config.yaml
spec_augment: true
targets: ["emotion"]
kernel_size: 7
init: "lecun_normal"
lr: 0.002
eps: 1e-08
adamw_lr_other_params: 0.00081
steps: 22600
weight_decay: 0.0
Rows from block 8, named by matrix and row number. Rows with one number belong to one channel. Each number is 128 + 24 x the weight over its row's rms, rounded and kept within 0 to 255. All counts start at 0. After the name is the row's rms in percent of the matrix's.
# convs0: first width-7 conv (model.blocks.8.convs.0.weight, 96x96x7), inputs 0-31, a 7 kernel for each
# convs1: second width-7 conv (model.blocks.8.convs.1.weight, 96x96x7, transposed), outputs 0-31, a 7 kernel for each
convs0.68 099 [139 128 123 129 137 131 132 156 123 118 121 143 150 145 145 142 137  77 147 159  89 167 118 132 109  76 125  45 118 151  95 179 227 155 144 138 148 126 129 178  84 142 108 150 144 143 118 160 123 153 146 152 161 118 193 121 140 155 132 168 134 142 176 112 113  97 143 111 110  93 117 199  75 135 124  98 129 132 117 119  92 130 181  87 131  89 127 113 107 115 140 112 124 119 175 127 110 157 135 106 138 113 132 149 110 132 135 146 123 143 133 134 111 119 116 136 127 111 136 131 116 104 144  85 129 166 179 103  99 127 109 146 162 122 117 134 140 139 151 151 148 168 139 207 135 172 124 192  81  87 128 139 154 147  97  95 163 135  79  86 114 117 120 141 103 165 131 152  93 142 121 137 126  98  87 140 141 156 132 110 133 106 142 124 125 111 153 134 124 113 157 103 138 144 140 111 133  85 101 118 153 141  91 144 135 136 101 152  76 135 149 126  92 140 169 150 133 122 127 152 108 140 144 142]
convs1.68 099 [ 97  77 126 155 152 121 125 111 131 128 156 137 139 169 161 111  64 139  87 125 138 135  74  86 121  98 121 133 140  76  74 106 155 161 125 101 128 188 132  94 151 116 108 119  83 137 109 139 136  73  99 117 108 115 133 123 123 163 159 135 147 122 142 162 154 122 137  99 137 140 131 148 125 159  96 111 105  88 137 130  73 117  97 103 166 159  96 131 169 165 134 135 147 120  84 127 127 155 120 114 112 115 139 134 111 138 126 157  72 136 136 126 161 107 140 192 163 176  96  99 116 162 111 117 131 146  91 151 128 107 123 112 111 113 128 119 124 160 141 105 127 138 146 138 151 141 161 121 118 177 143 137 116  87  95 116 105 119 134  92  89 146 150  91 148 132 141 112 100 145 174 113 122 113 134 157 154 145 109 101 149 155 119 135 136 114 124 120  77 103 147 134 147 142 150 170 138 138 111 124 121 144 134 140 113 119 141 113 119 104 136 156 202 142 128 118 175 171 145 126  76 105 141  97]
convs0.69 100 [133 117 102 118 135 113 164 151 135 137 133 116 135 124 137 108 101 136 119 141 127  93 122 131 138 142 109 138 125 110  98 123  83 136 145 106 133 146 150 152 144  90 145 115 137 100 110 161 130 152 113 171 199 170 140 140 100 150 171 138 144 119 122 153 171 153 145 133 145 119 134  99 133  91 150 139 152 166 134 146 113 125 146 118 133 136 112  99 121 137 117 179 160 124 101 129 134 135 149 172 112 149 186 109 136 131 117 143 154 134 149 111 128 101 115 114 130 121 125 143 114 164 158 128 147  98 150 141  78 159 122 122 107 121 142 164 124 103  93 136 103 119  95 117  97 125  93 141 115 100  93  91  94 127 140 142 175 107 123 142 131 134 156 131 104 133 108 114  91 146 144 103 132 116 114  95  87 173 124 105  94 114 146 145 142 144 104 121 104 101 129 109 186 110 115 119 108  85 101 122 120 100 121 164 130 119 176 109 125  95 127 136 123 125 178 155 132 122 168 172 122  96 152 115]
convs1.69 097 [130 105 130 105 119 131 165 154 158 143 143 139 151 124 129 127 138  95 149 152 103 110 138 153 122 162 144 123 103 124 114 157 124  88  97 131 173 158 160 134 120  84  96 135 160 162 104  90 124 130 151 114 168 112  87 115 105 128 150 143 151 133 117 124 120 124 138 131 132 108 121 153 125 164 130 112 142 133 162 113 126 140 150 176 175 100  80 128 143 123 109 137 112  63 114 176  97 126 155 133 121 138  83 150 138  94 114 116 157 132  90 124 106 129 141 111 109 121 135 142 117 160 171 159 121 104 157 129 145 125 123 123 138 155  84 146 134 122 120 141 132  99 108 137 126 142 135 143 153 135 117 137 104 143 180 183 129 100 128 137 133 160 129 136 154 145 181 148 128 147 133 115 159 110 122 102 153  95 147  97 139  99 154 127 132 139 101  91 137 132 132 129 151 139 143  90 145 141 100 131 130 104 147  71 141 129  82 114 112  88 107 162 101 136 134  58 135 129 126 120 115 142 103 158]
convs0.70 094 [117 122 120  71 125 126 138 120 132 104 161 131 194 179 138 176 153 144 168 106 161  71 124 134 164 100 102 132 136 138 115 142  99 134 145 105 143 151 144 124 117 168 130 128 115 109 119 145 121 109 115 131 156 154 143  86 122 145 125 155  84  77 121  88 132 105 142 137 135 107 119 143 118 102 142 181 144 131 106  82 126 126 162 131 117 117 144 167 140 159 139 142 122  92 159 130 107 145 141 134 111 136 104 156  66 125 115  87 139 114  78 109 157 141 120 125 152 164 139 125 124 129 130 116 123 146 144 128 131 167 168 117  98 124 141 114 171 106  96  68 217 173 122 144 135 161 124 143 143 134  94 111 145 136 119 111 157 169 132 150 121 111 113 120 147  98 141 107 155 154 112 124 165 200  95  99 139 155 145 120 112 126 100 119 106 160 106  89 137 116  96 119 137 153 113 118  96 114 125 113 103 123 174 130 127 155 129 136 120 101  94 137 133 132 101 177 108 138 126 152  88 100 134 155]
convs1.70 098 [155 128 138 124 104 108 164  97 161 173 142 123 141 130 116 119  95 109 143 168 156 109 122  97 148 116  96  83  74 103 144 176 125 135  99 141 159 140 162 111 102 125 122  99  92 133 111 123 137  96 116 153 136 129 138 107 154 139 112  93 126 157 127 124 124 141 146 116 135  98 144 164 131 163 113 127 162 146 139 116 110 110 136 208 124 144 167 153 126 120 162 133 120 101 116  99 118 151 152 129 126 132 110  87 133 151  98 108 122 109 114  99 145 124 158 178 126 111 175 109 118  96  87  91 144 132 125 140 152 114 112 129 105 148 106 123 121 163 177 119 103 104 119 106 119 148 138 145 103 170 181 134 159 120 134 137 139 115  94 107 124 110 106 183 101 107 137 160  94 131  88 123 105 132 106 153 123 125 157 159 111 136 123 145 115 166 131 115 123 131 120 110 168 131 110 133 106  66  93 124 128 133 115 161 143  79  58 149 115  82 136 117 141 105 144 136 148 135 130 113 143 150 124 163]
convs0.71 100 [167 133 140 149 152 113 125 180 151 122 156 114 138 127 120 105 129 134 105 100 179 132 147  89 172 124 141  92 106 130 134 154 156  54 128 141 143 138 115 146 126 157 133  82 139  76 151 120 131 130 194 105 118  74 123 144 136 104 100 143 139 102 116 111 119  77 130 126 132 114 144 134 123 109 137  93  97 118 137 155  91 117 136 137 149 122 126 134 106 164 127 142 113 152 125 147 111 149 157 164 137 101 176 119 110 115 120 113 133 118 149 128 133 148 126 105  83 146 166 116 148 147 154 153 150 134 118 136 137 112 142 140 110 136  72 121 109 113 115 114 186 144 106 168 130 124  61 163 125 133 111 132 148 174  61 127 150 117 100 108 123 133 114 122 120 130 124 132 109 145 138  95 106 120 128 115  89  64 117 125 127 158 113 121 123 146 141 115 109  99 112  85 109 124 125 105 145 136 122 135  96 112 125 142 142 108 159 107 128 148 109 105 115 130 176 118 116 108 148 147 143  54 151  90]
convs1.71 095 [ 91  74 140 131  98 154  97 102  89 126  77 122 143 139 129  94 167 144 119 148 111 124  85 119  72 146 134 128 115 152 174 100 130 164 161 131 125 122 104 140 127 129 126 155 146  79 145 134 135 152 153 116 193 133 115  89 103 129 134 150 111 137 111  95 114 119 159 136 173 150 131 131 130 151 132 144 111 115 130 107 133 108 115 131 119 147 135 142 134 140 115 122 145 112 108  78 140 125 162 147 186 157 144 125 141 141 145 135 144 132 150 124 112 135 112 140  99 119 137 102  86 187 119  90 134 144 120 122 162 130  87 131 121 115 130 146 154 152 155 143 123  86 117 104 127 164 149 161 141 165 138 163 117 134 124 117 102 107 143 147 128 119 130 129 111  84 101 127 129 136 118  70 145 124 138 103 111 116 166 172 126 113 152 131 102 104 141 173 122 111 105 128 159 128 128 127 139 120 141 150  77 130 166 114 132 116  81 100 113 143 140 135 151 125  91  96 125 172 166  87 100 125 128 136]
convs0.72 105 [ 91  79 134 130 130 107  90 142 114 118 148 143 129 110 145 101 124 121 117 157 131 147 141 153 114 108 101 114 119  50 157 118 141 128 120  96 124 124 161 131 123 139 167 129 129 111 107 142 134 115 111 103 115 131 134 147 114 116 115 147 139 109 109 124 128 105 137  80 115 168 108 104 111 117 136 127 168 128 131  94 129 126 137 142 182 148 122 140 103 106 127 136 102  91 138 147 154 147 117  64 138 163 158 192  93 116 140 105 138 104 158 151 143 112 140 104 120 131 173 133 118 102 178 144 108 115 106  83  94  86 101 147 141 112 124 114  84 143 167  79 114  85  91 123 124 148 193 143 115 147 140 110 114 117 125 139 130 140 115 105 128 160 100 120 137 164 154  80 101 114 124 120 108 145 122 101 148 118 125 152 147 119 135 136 114 122  81 140 138 110 158 104 123  77 127 125 129 131 128 132 148 175 138 113 141 123 133  87 134  76 102 164 130  92  63 123  82 125 138 125 153 136 168 116]
convs1.72 108 [115 152 123 107 143 132 139 101 117 203 130 125 126 149 166 108 121 145  76 157 116 145 113 106 127 155 126 126 113 151 154 120 142 149 186 115 149 124 117 107 114 110 130  96 180 153  94  76 150  91 123 132 128 144 120 129 126 120 115 185 144 124 136 112 141 119 158 111 109 133 120 109 152 127 107 110 151 130  98 101 133 135 144  94 115  56  85 166 129 193 148 127 115 163 147 137  98 116 120 103 189 122 150 142 136  88  84 104 115  89 126 104  89 133 146 133 118 154 100  83 121 167 160 119 139 124 100 147 137 124 106 136 157 120 163 132 100 135  97 171 152 144  83 113 119 120 136 159 141 128  99 135 123 113 134 121  94 138 110 156 139 120 125  99 100 132 149 125 116 112 108  74 120 143  70 125 110 128 142 126 123 141 136 119 138 139 107  98 134 139 132 110 151 120 136 129 152 145 136 112 168 129 152 122 118 154 111 125 148 156 118  69 147 107 118 116  76 195 111 132 138 111 102 106]
convs0.73 104 [131 154 141 105 110 117 125 127 101 110 107 134 154 105 126 119 138 141 148 119 126 166 117 102 137 119  98 135 142 112 134 113 121 141 138 117 159 131 111 109 112 119 124 112  93 146 161 127 102 123 145 163 161  76 102 121 144  85 113 125 139 162 118 135 137 151 111  84 111 137 167 173 149 144 135 122 130 145  96 112 138 121 123 109 115 143  92 128 140 120 134 129 127 142 148 127  91 118 106 124 112 109 161 110 152 118 122 128 149 156 134 137 130 145 162 130 153 108 112 151 155 125 161 113  94 105 162 163 118 112  77 134 152 104 123 133 163 126 138 150 188 145 121 140  87 125 115  94 147 101 148 110  89 139 126 125 158 154 150 111 110 158  99 118 116 110 122 171 145  67 138  96 118 131  93 127 114 128 102  89 138 122 133  98 127 129 154 133 143 117 146  92 144 135 122 168 170 157 154 118 107 109 167 103 112 158 142 121 100 116 104 192 151 152 148  97 120 143 134 114 183 160 153 101]
convs1.73 107 [135 124 109 114 119 133 136 129 119  80  92 140 148 100 124 112  98 124 115 162 155 150  63  92 119 119 167 125  86 125 127 109 139  83  63 113 136 123 119 120 133  67 130 126 140 143 123 141 143 132 141  65 158 108  92 120 118 123 124 138 148 161 126 135 141 142 136 125 110 120 142 104  99 101  98 128 143 143 164 128 130 112 116 142 117 116 145  71  92 148 137 127 140 119 150 130 136  99 111 123 125 138  73 106 121 120 126 113 138 107 113 142 134 117  94 133 109 108 169 135 112 122 118 160 159 125 112 104 153 109 134 152 118 137 177 131  85 104 101 128 128 116 141 121  85 117 106 135 109 128 131 118  83 100 127 151 126 172 149 157 176 147 114 125  83 124 133  92  94 122 124 122 178 119 113 110 145 117 137 121 163 113 122  83 107 154 158 159 103 117 152 126 135 158 154 131  96 139 129 141 147 125  97 110 119 160 105  79 172 115 143 148 142 145 149 163 120 143 130 156 120 148 135 114]
convs0.74 131 [121 142 123 120 151 135 126  83 133 122 100 119 114 100 107 140  93 128 114 146 121 113 150 129  92 170  73 127 111  94 135 124 111 135 105 101  92 131 131 146  97 177 153 121 115 147 120 139 150 118  98 157 124 137 123 137 105 118 147  88 139 120 118  83 168  91 170  67 143  78 125 139 126 103 145  91 115  99 130 112 126 135 118 136 121 112 167 142  90 152 124 157 139 122 125 142 138 108 146  78 162 152 117 130 113 163 109 137 137 104 148 119 162  81 100 161 107 115 149 126 140 121 170 128 111 151 101 111 136 148 117 146 113 125 148 141 119 109 120 107  78 154  96 150 132 134 156 123 172 123 130 135 128 145 114 123 168 120  94 169 118 139 153  81 119 145 137 157 133 104 119 129 126 139 150 154 182 134 137 112  80 175 111 125 120 133 127 136 115 134 134 178 120 129 136 109 123 145 152  73 165 126 127  78 134 140 101 133 132 125 117 122 151 158 131 120 122 161 103 143 124 131 129 139]
convs1.74 111 [139 103 141 105 141 158 133 135  76 121 157 123 149 138 132 117 152 104 148 177 127 118 135 101 140 140 111 133 102 127 156 159 134 129 134 113 109  73 106 146 141  93  99 137  99 158 117 141 119 183 151 137 135 168 138 146 134  80 158 130 127 136 128 145 181 114 173 104 177 147 133  81 101 174 130 127 115 132 136 113 154 137 150 134 108 127  55 102 167 154 177 162 116 130 124 151 181  73 109 113 157 132 131 143  66 135 151 101 183 151  88 128 130 126 136 139 148 131 148 123 157 146 117 162 135 129 128 126 119 143 127  59 112 159 167 139 101 146  81 148 145 123 165 127 142 151 155 120 134 124 136 165 158 122 139 123 104 121 121 129 132 111 158 158 147 214 108 114 138  93  88 149 135 113 109 146 145 107 125 136 110 155 126 112 109 128 111 131 110 140 118 113 115 133 172 112 125 124 147 131 178 115 158 138 115 115  99 106 114 104 129 160  95 150 118 145  82 126 167 103 123 105 112 116]
convs0.75 108 [122 144  88 122 159 102 151  79 110 141 149 150 113 125 141 128 111 134 119  98 129  87 119 138 129  91 175 126 103 126 106  98 110 139 140  93 142 127 143  86  97 135 138 129 141 125 159 120 159 134 134 111 109 137  69 151 124 168  85 131 127  71 147 112 129  85 148  91 125 132 120 117 105 123 155 111 189 100 104 106 117 101 135 111 170 131 116 120 131 129 118 120 114 123 139 139  96 175 138 177 152 131  74 106 109 142 108 121 142 137 132 101  85 122 120  92 156 121 152 160 117 164 111 137 132 108 158  96 122 116 110 163 100 166 135 109 141 135 149 120 111 116 138 145 143 143 108  99 117 117 141 127 113 122 157 181  81  80 126 159 132 155  67 163 162 125 177 124 132  81 125 146 110 137  99  68 107 122 142 152 132 146 148 117 119 104  90 114 129 141 120 148 139 136 147 140 121 126 100 122 130 168 123 159 114 148 113 158 126  62 150 122  81 107  85 116 141 138 118 125 114 162 113  96]
convs1.75 104 [140  98 147 103 111 137 153 119  80  95 129 159 114 121 108 176 166 125 137  90 135 155 110 114 142  94 157 127 122 106 136 102 147 120 113 147 134 108 157  86 133 114 116 126 133  96 133  58 124 131 135 172 117 132 133 120 132 108  94  84 153  78 138 151 166 128 183 111 135 129 162 171 110 143 121 128 115 118 112 102 148 141 157 120 126 158 112 138 142 143 130 153 168 134 133 139 144 113 125 152 177  86 125 140 152 135 165 133 115 129 109 108 125  86 145 107 147 141 159  88 131 133 174 104 156 155 148 106 128 128 109 123 149 104 138 171 136 145 141 125 120 107  98  86 138 138 161 134 118 131 142  97 110 130 144  92 134 124 164 116 112 157 144 136 128 103 154 103  93 170 174 126 117 174 121 141 106 125 131 144 142 103 137 154 149 151 136 127 120  88 142 129  83 155 108 180 156 125 114 102 105 132 122 155 138 112 150 105 144 151 131 114  96 123  98 143 129 103 131 135 150 101 149 117]
convs0.76 102 [ 88 136 103 140 145 124 158 125 136 106  93 125  86  77 131 156  99 113 144 142 122 165 108 130 115 179 160 112 143  89 111 146 155 116  86 180 145 100 152  88 176 118 123 123 138 116 124 124 129  67 152 124  88 147 104 116  85 109 110 135 147 146 166 131 140 104 136 122 121 125 120 146 161 114 140 167 134 111 103 127 133 137 128 145 107 177 180 128  66  82  82 120 135 164  92 125  86 126 113 145 129 118 146 113 123 122 114 120  87  94 136 141 108 124 133 134  84 118 125 116 102 139  98 106 116 143 137 167 174 150 143 115 188 123 134 129  86 134  93 125 125 112 139 124 139 116 102 110 113 158 109 132 129 146 135 146 119  94 160 139 172 103 136  97 113 143 156 161 120 154 101 147 117 139 130 163 103 126  87 135 142 110 109  76 123 129 106 142 132 137 154  78 116 126 173 146 139 103  98 129 162 113  89 131 153 150 112 100 112 171 134 146 119 113 119 141  70 114 138 145 105 113 167 143]
convs1.76 103 [179  86  97 156 126 116 118 143 119 173 145 177 129 158 134 144 130 110 132 101 117 113 106  57 107 121 137 123 141 118 106  98 169 148 148 175 102 129 148  87 112 111 116  90 112 121 102 126 113 111 111 149  95 105 181 136 117 137 106 112 173 136 119 130 118 128 143 110 144 156 125 139 150 152 146 140 136 145 131  70 104 120 115 126 120  98 103 126  75 123 143 119 159 129 115 103 185 105 162 140 114 120 145 131 120  96  83 131 103 112 136 125 131 161 130 117 181 155 124  94 130 147 161 112 182 108 122 170 108 145 158  98 155 121 121 163 145 131 127 124 133 119 141  83 175 150 164  87 112  93 112 112 147 131 113 168 154 121 146 146 120 124 123 107 174 114  78 107 138 154 163 127 148 127 139 133 149 109 177  97 175 154 156 120 148 149 105 144 133 118 119 125  78 140 128 165 150 105  96 122 161 107 129  91 112  89 144 183 103 108 160 119 115 164 104 109 153 164 137 150 121  63  73 113]
convs0.77 097 [119 108  75 100 141 125  91 151  69  47  94 141 149 121 121 151 205 135 152 123 129 110 153 144  95  99  96 113 148 129 176 154 162 133 144 123 138  92 144 174 152  98  96 125 123 142  99  96 139 100 119 108 116 125 132 139 129 115 112 114 132 123 161 115 126  90  87 152 174 168 128 153 114 130 142 118 123 125 130  97 128 120 118 135 182  67 130 132  80 136 127 149 127 123 154 130 126 136 144 143 102 101 146 121 138 138  85 123 178 157 144 124 123 117 154 113  85 144 133 117 156 162 147 131  93 105 137 101 112 182 131 131 126 128 110 144 149 117 130 136 132  88 130 117 158 136 136 156 110 128 142 145  94 100 137 119 120 117  96  92 176 122 162 145 141 132  99 129  97 150 118 103 127 130 109 183 115 105 140 121 100 104 168 138 115 101  90 139 106 107 112 113 108 160 118 116  84 120 154 155 122 139 196 149 125 147 106  98 125 138  92  88 112 109 159 147 121  93 134 122 131 133 158 145]
convs1.77 097 [131  98  99 137 147 129 115 160 102  97 139 116 110 127 134  89 147 201 117 151 119 131 130 109 115 160 112  92 143 124 165 156 154 144 116 112  77 129 149 138 121 136 141 141 146 140 138 167 117 100 129 177 169 173 139 139 170 149 133 124 157 140 128  86 112 154 148 156 126 127 140 150 100  72 121 111 128 113 113 125 113 144 156 108 133 119 105 108  65 136 111 106 128 133 122 144 155 140 116  87 125 139 123 126 132 122  93 127  88 100 145 119 137 125 123 153 136 127  94 152 178 139 125 119 137 119 141 128  95 122 155 120 121 115 168 152 190 157 122 148 135 119 150 129 128 115 131 103 137 131 154 110 140 163 166  75  98  86 127 174 175 117 122 143 200 110  94 171 132 107 128 106 104 132  97 104 138 134 120 119 145 128 110 130 144 142 154 123 155 122 127 119 156 153 111 113 114  90 148 169 110  91 129 107 139 148 124  76  90 108 111 128 123 149 145 145 123 109 141 170 141  89 114 142]
convs0.78 101 [ 98 126 154  98 157 132 132 117 125 107  75 146 140 145 124 118 100 111 153 188 115 133 134 112 121 114 150 128 128 128 109 169 109 156 124 143 127 109 152 131 146  87 122 127 115 121 160 137 122 137 116 135  53 146 165 172 140 118 139 117  98 132 108 151 136 131 138 113 140 132 111 136 138 146 107 114 106 129 130 110 132 139 135 173 139 118 136 144  96 150 124 114 123 107 141 147 166 105 127 175  80 130 120 104 133 132 132 144  72 115  99 119 112 127 115 114 137  93 127 127 144 101 158 139 115 121 113 166 147 117 127  95 185 127 102 139 118 114 158 138 108 140 124 165 140 138 110 136 156 168 123 106 132 105 146  70 141 161 127 176  92 107 159  96 128 184 123  91 138 145 120 116 138 126  58  74 160  95 116 129 109 158 130 137 134 108 114 130 108 154 100 121 149 123 134  96  78 124 127  99 125 161 113 113 182 185 134  80  94 155 109 123 112 167 158 124 129 140 108 148 118  90 156 118]
convs1.78 104 [126 122 148 116 134  83 155 116 129 157 167  95 124 119 176 138 148 107 168 112 111 118 115 139 120 127 126 128  76 147 110 148 126 154 144 116 188 119  98 107  98 154 109 118 101 105 138 139 102 116  98 136 151 171 157 124 126 167 107 114  99 163 154 148 154 124 157 128 124 131 129  97  76 112 125 169 124 101 107  76 134 151 145 140 140 109 158 120 104 151 110 138 143 165 118 156 124 109  67 114 131 125 157 131  91 144 138 102 137 161 145 138  54 112 143 136  99 101 121  91 157 144 116 157 132 146 150 154 128  99 140 156 124 140 140 111 132 124 136 122 102 134 104  57 127 106 149 160 119  99 135  82  81 136 137 162 136 147 156 105 113 148 153 109 159 141 134 156 127 123 133 133 116 138 133 120  93 136 141  96  86 153 126 123 160 131 142 111  99 160 108 126 103 143 169 103 139 142 126 131 129 128 132  63 160 132 106 155 125  88 148 180 126 162 134 111  84 135  90 149 168 133 114 126]
convs0.79 100 [116 140 174 120 147 127 106 146 129 119 121 135 146 131 140 106 130 124 134 115 184 140 112 130 140  92 159 117  92 152 141 142 140 160 144  94 174 123  87 115 140  90 167 106  98 126 156 115 126  89 120 142 143 157  99  95 103 144 121 131 122 152 152 128 115 131 116 114  87  94 102  97  70 158 117 108 145  94 161 131 141 129 110 118 180  98 128 152 154 126 141 148 112 113 122 153 125 143 164 145 103 115 156 108 131 138 108 102 122 100 143 159 176 100 150 110 113 118 107 147 113  95 130  89 141 136 138 109 162 121 129  89 107 129 145 131 123 124 139 108 142 134 139 126 175 117 150 116 145 118 111 112 185 172 149 129  93 149 137 161 148 162 107  98 145 118 101 144 139 105 135 115 119  98  94 128 113 154  89 142 122 153 136 126 105 134 116 115 137 165 167 108  63  71 113 176 102 131 124 115 129 122  99 127 122 131 104 145 132 157 151 170 138 119 111 138  96 142 134  97  95 158 139 126]
convs1.79 100 [136 136 104 127 171 113 134 176 111 112 122 108 132 133 123 128  98 123 138 159 174 163 158 118 183 144 161 128 148 161 121 140  99 124  93 123 140 135  94 122  88 110 114  67  97 121 151 128 118 130 127 117  89  71 135 174 200 103 124  97 172 133 123 157 128  99  69 120 136 160 123 133 112 143 152 122  82 136 151 137 148 100 123 129 123 112 147 162 106 154 128 133 157 121 164 132 106 154 149 168 162 125  97 170 106 149 148 123 133 102 174 145 140 125 164 160 159  83 118 117 105 121  80 115 103 113 157 112 116 136 136 138 117 115 119  84 172 128 128  94 103 156 145 162 128 116 121 102 107 141 143 163 117 134 116 127 166 125 103  88 140  99 126 149 121 141 127 110 125 169 141 103 148 117 145 122 113 116 147 162 103 155 137 157 103 115 148 106 151  95 119 133  75 139 135 114 138 101 109 130  93 131 123 116 105 129 142 121 128 114 103 130 132 116 126 170 127 160 111 108 141 119 135 157]
convs0.80 109 [156 137 114 109 152 128 113 143 162  94 112 146 124 101 160 107  98 120 149 137 127  99 187 116 120  94 110 116 100 188 188  93 133 122  99 143  94 141 154 120  88 177 130 154 135 104 144 112  98 122  94 139 181 152 141  83 104  93 120 162 137 135 106 117 106 105 129 118 124 179 132  85 118 133 122 142 119 120 127  94 144 160 135  86 121 153 140 133 159 163 107 149 117  93 173 181 137  94 120 118 165  94  90 226 104 138 111 100 146 151 110 109 117 142 117 213 128 112 148 105 141 103 143 147 119 142  72 114 162 128  85 107 153 114 113 105  91 117 146  96 150 115 119  99  99 109 127 138  98 108 176 108 125 136 146  93 138 131  77  98 106 124 158 140 116 119 111 124 126 121 165 140 111 133 148  85 176 130 140 101 144 108 100 126 131 114 146 134 127 111 163 154 123 164 120 128 115 129 155 120 134 160  82 114 127 171 141 123 129 125  70 118 110  86 113 141 148 143  65  98  74 119 132 141]
convs1.80 103 [130 125 146 117  87 160 141  98 179 168 105 161 152 156 114  67 116 126 101 131 119 143 138 139 162 126  83 116 106 149 154 104 124 125 118 143 132 137 162 158  91 148 130 131 105 106 117 178 151 120 133 121 125 142  85  56 120 115 130 140 154 164 125 124 101 163 163 142 124 161 124 120 121 118 152 138 140 102 140 112 124 159 144 107 113 147 154 133 148 126 100 158 143 119 119 135 112  98 146 149 142 110 112 120 120 163 111 142 156 145 105 140  91 102 120 126 116 156 167 114 164 148  95 124 173 137 133 140  80 106 134 133 112  76 118 122  94 160 161 143 129 208 158 102 121 132 120 120 140 188 118 142 105 133 135 130 157  96 106 147 142 103 129 111 114 137 100 115 110 155 129 102 129  80 119 140 115 140 122 123  97 131 143 123 159 169 163 114 124 164 136  92  95  68 101 140 162 153 192 116 125 132 130  99 108 181 140 164 159 121 120 131 137 122 119 116 154 156 125 130 151 120 157 128]
convs0.81 100 [135 151  99  76 112 161 110 105 133 106 111 140 118 111  98 130 126 181 158 146 128 127 126 130 155 160  87 139 128 120 148 127  64 133 164 130 150 206 133  99 118 108 141 100  97 164  94 142 146 153 161 161 131  90 114 117 137 122  95 143 151 121 135 110 151 131 118 147 131 132 145 125 165 143 106 134 127 153 128 150 150 149 115 103 107 126 152 125 130 147 117 132 124 180 126  72  98 136 145 127 165 112  82 132 167 120 158 105 110 121 136 166 120 110 128 203  33 105 119 123 112 149 138 103 108 119 139 114 114 153 114 116 109 144 139 133 108 130 146  99 152 131 124 110 145 160 133 157  97 147 137 131 130  97 104 157 124 138 139 145 111 138 161 113 116 124 127 132 132 104 153 109 144 109 154 166 131 128 184  91 131 157 131 103  73 141 127 176 117 117 148 115 161 128 105 119 116 111 144 117 100 116 150 108 181  98 109 133 128 152 125 126  80 144 126 172 102 105 108 142 161 122  95  93]
convs1.81 096 [145 143 134 121  68 142 138 118 126 132 112 124 119 158  95 144 173  97 106 122 115  78 131 136 168 166 141 141 144 124  60 179 133 148 155 145 111 129 126 123  88 125 169 119  87 119 123 125 123 130 159 110 126 124 157 133 118 167 157  66 123 139 131 121 111 137 156 118 141 123 112 107 119 128  92  80 123 139  91 151 190 101 107 110 145 106 166 167 140 113 176 108  97 134 163 148 156 151 147 135 139 118 132 146 132  78 109 134 120 107  99 144 142 129  33 142  99 147 109 125 113 132 156 138 137 137 127 129 111 138 111 104 146  92 117  98 169 139 125 131 162 115 133 105 155 115 111 159 163 132 149 101 155 117 116 120 115  70 109 135 110 127 137 111 134 122 142 124 123 130 100 162 128  82 112 127 133 155 133 147 132 132 142 123 125 114 155 111 155 140  74 109 136 109 134 138 116 167 142 137 127 170 155 165 124 139 140 121 158 138 100 125  84 113 146 163  99 110 118 135 145 171 125 125]
convs0.82 093 [137 136 138  86  96 104 148 125 160 121 127 138 181  92 159 130 106 135 176 131 145 138  72  47 153  92 145 140 168 144 126 141 119 119 122 147 137 155 172 129 100 121 142  78 145 130 146 157 110  98 119 112 122 188 154 160 123  93  95 138 144 130  88 109 148 107 160 136 164 111 149 116  98 115 135 148 143 134  86 116 111 129 148 119 124 104  83 206 150 131 139 124 112 132 131 132 135 121 152 116 126 109 130 133 140 160 143 115 128 102 157 145 116 125 164 158 113  97 133 106 120 123 122 177 140 101 162 130 135 100 145 137 118 129 131 140 155 148  99 111  93  95  81 132 134 160  92 162 123 125 139 182 145 132 138 102 102 129 105 121 138 115 139 133 128  98 134 112  96 100 131 114 121 132 120 116 144 113 147 139 125 149 122 104 126 121 143 161 128 110 100 126 171 134 149 109 110 126  69  87 113 187 127 121 137 138 130 172 101  82 160 158 113  95 108 146 107  80 121 154  93  85 121 105]
convs1.82 096 [120 160 118 140 140  96  98 114 140 158 175 124 149 112 136 114 108 115 107 142 140  96  79 165 104 124 104  97 113 171 143 150 148  97 117 133 155 135 134 132 162 170 133 165 121 133 145 140  96 161  98 148 114 112 152 148 174 172  74 131 132 133 127 125 150 118 128  91 125  93 140 146  95 102 140 149 125 110 133 150 125 161  91 166 135 127 188 150 135 117 141 137  75 146 137 169 165 124 125 116 118 114 127 144 175  99 110 165 161 120 115 142 138 162 141 137 111 107  90 103 148  82 141 147 162 140  87 123 103 104 105  94 119  99 114 125 111 133 145 148 154 140 128 107 114 123  94 152 136 103 124 170 138 127 139 163 130 109 126  92 124 172 111 160 104 116  85 135 118  94 127 109 126 143 102 129 109 109 113 131 153 119 118 115 126 138 124 135 135 103 110 150 168 140 121 134 127 127  99 166 158 144 123 156  99 122 125 132 143 155 107 141 161 174 133 137 159 135 134 117 138 126 144 155]
convs0.83 099 [116 148 140 167  82 123 115 116 199 105 104 106  83 134 130  98 156 134 119 117 131 105 129 120 117 109 193  90 132 129 123 125  96  82 152 142 100 147 147 164 132 112 132 134 187 122 162 130 153  96 126 139 159 135 178 165 116 146 148  81 130 162 145 138  99 121 139 110 134 135 163  75 126 119 107 118 105 100 129 149 111 106 140 157 115 143 126 100 142  92 175 175 138 135 135 128 167 129 140 101 168 121 124 119 118 121 162 131 134  91 119 133  97 133 175 123 129 144 108 171 140  90 111 139 119 110  97 141 113 107 133 115 128 121 114 111 118 111 178 130 143 112 157 155 160 185 160 113 178 162 123 147 132 133 100 114  90 111 104 113 158 115 113 122 115 157 101  94  80 151  97 132 147  93 110 143 110 141 119 111 157  85 128 151 124 123 115 141 173 151 105 115  84 130 133  79  69 158 177 157 154 134 121 107 137 126 110 154 125 110 172 127 104  55 104 153 137  87 109 108 143 170 176 115]
convs1.83 101 [ 94 130 117 122 139 115  79 131 118 128 136 139 155 106 122 103 133 109  97 100 154 150 111 186 126 129  90  96 112  83 158 110 130  86 100 137 107 131 130 173 118 167 121  82  87 103 129 148 126  97 150 124 129  86 116 145 152 127  98 147 128 141 138 105 157 139 129 141 120 145 113 113  90  97 105 134 103  95 157 173 128 117 107 169 132 177 150 136 114  87  79  96  80 112 116 133 144 124 148 130 107 101  91 141 139 134 158 131 103 138 109 123 101 114 127 129 103 103  84 141 117 132 111 149 149 101 113 124  97 156 146 183 111 151  99 147 128 126 163 112 131 127 130  85 128 142 123 127 177 124 171  89 114 179 133  94 135 102 102 139 123 105 127 136 154 115 150 138 133 124 171 109 112  70  93 162 114 138 172 100 113 113 133 130 125 145 128 123 127 130 135 137 183 143 126  92 146 143 142 111 163 118 137 164 135 134 109 101 139 118 109  95 166 120 132 128 152 117 109 133 169 163 134 114]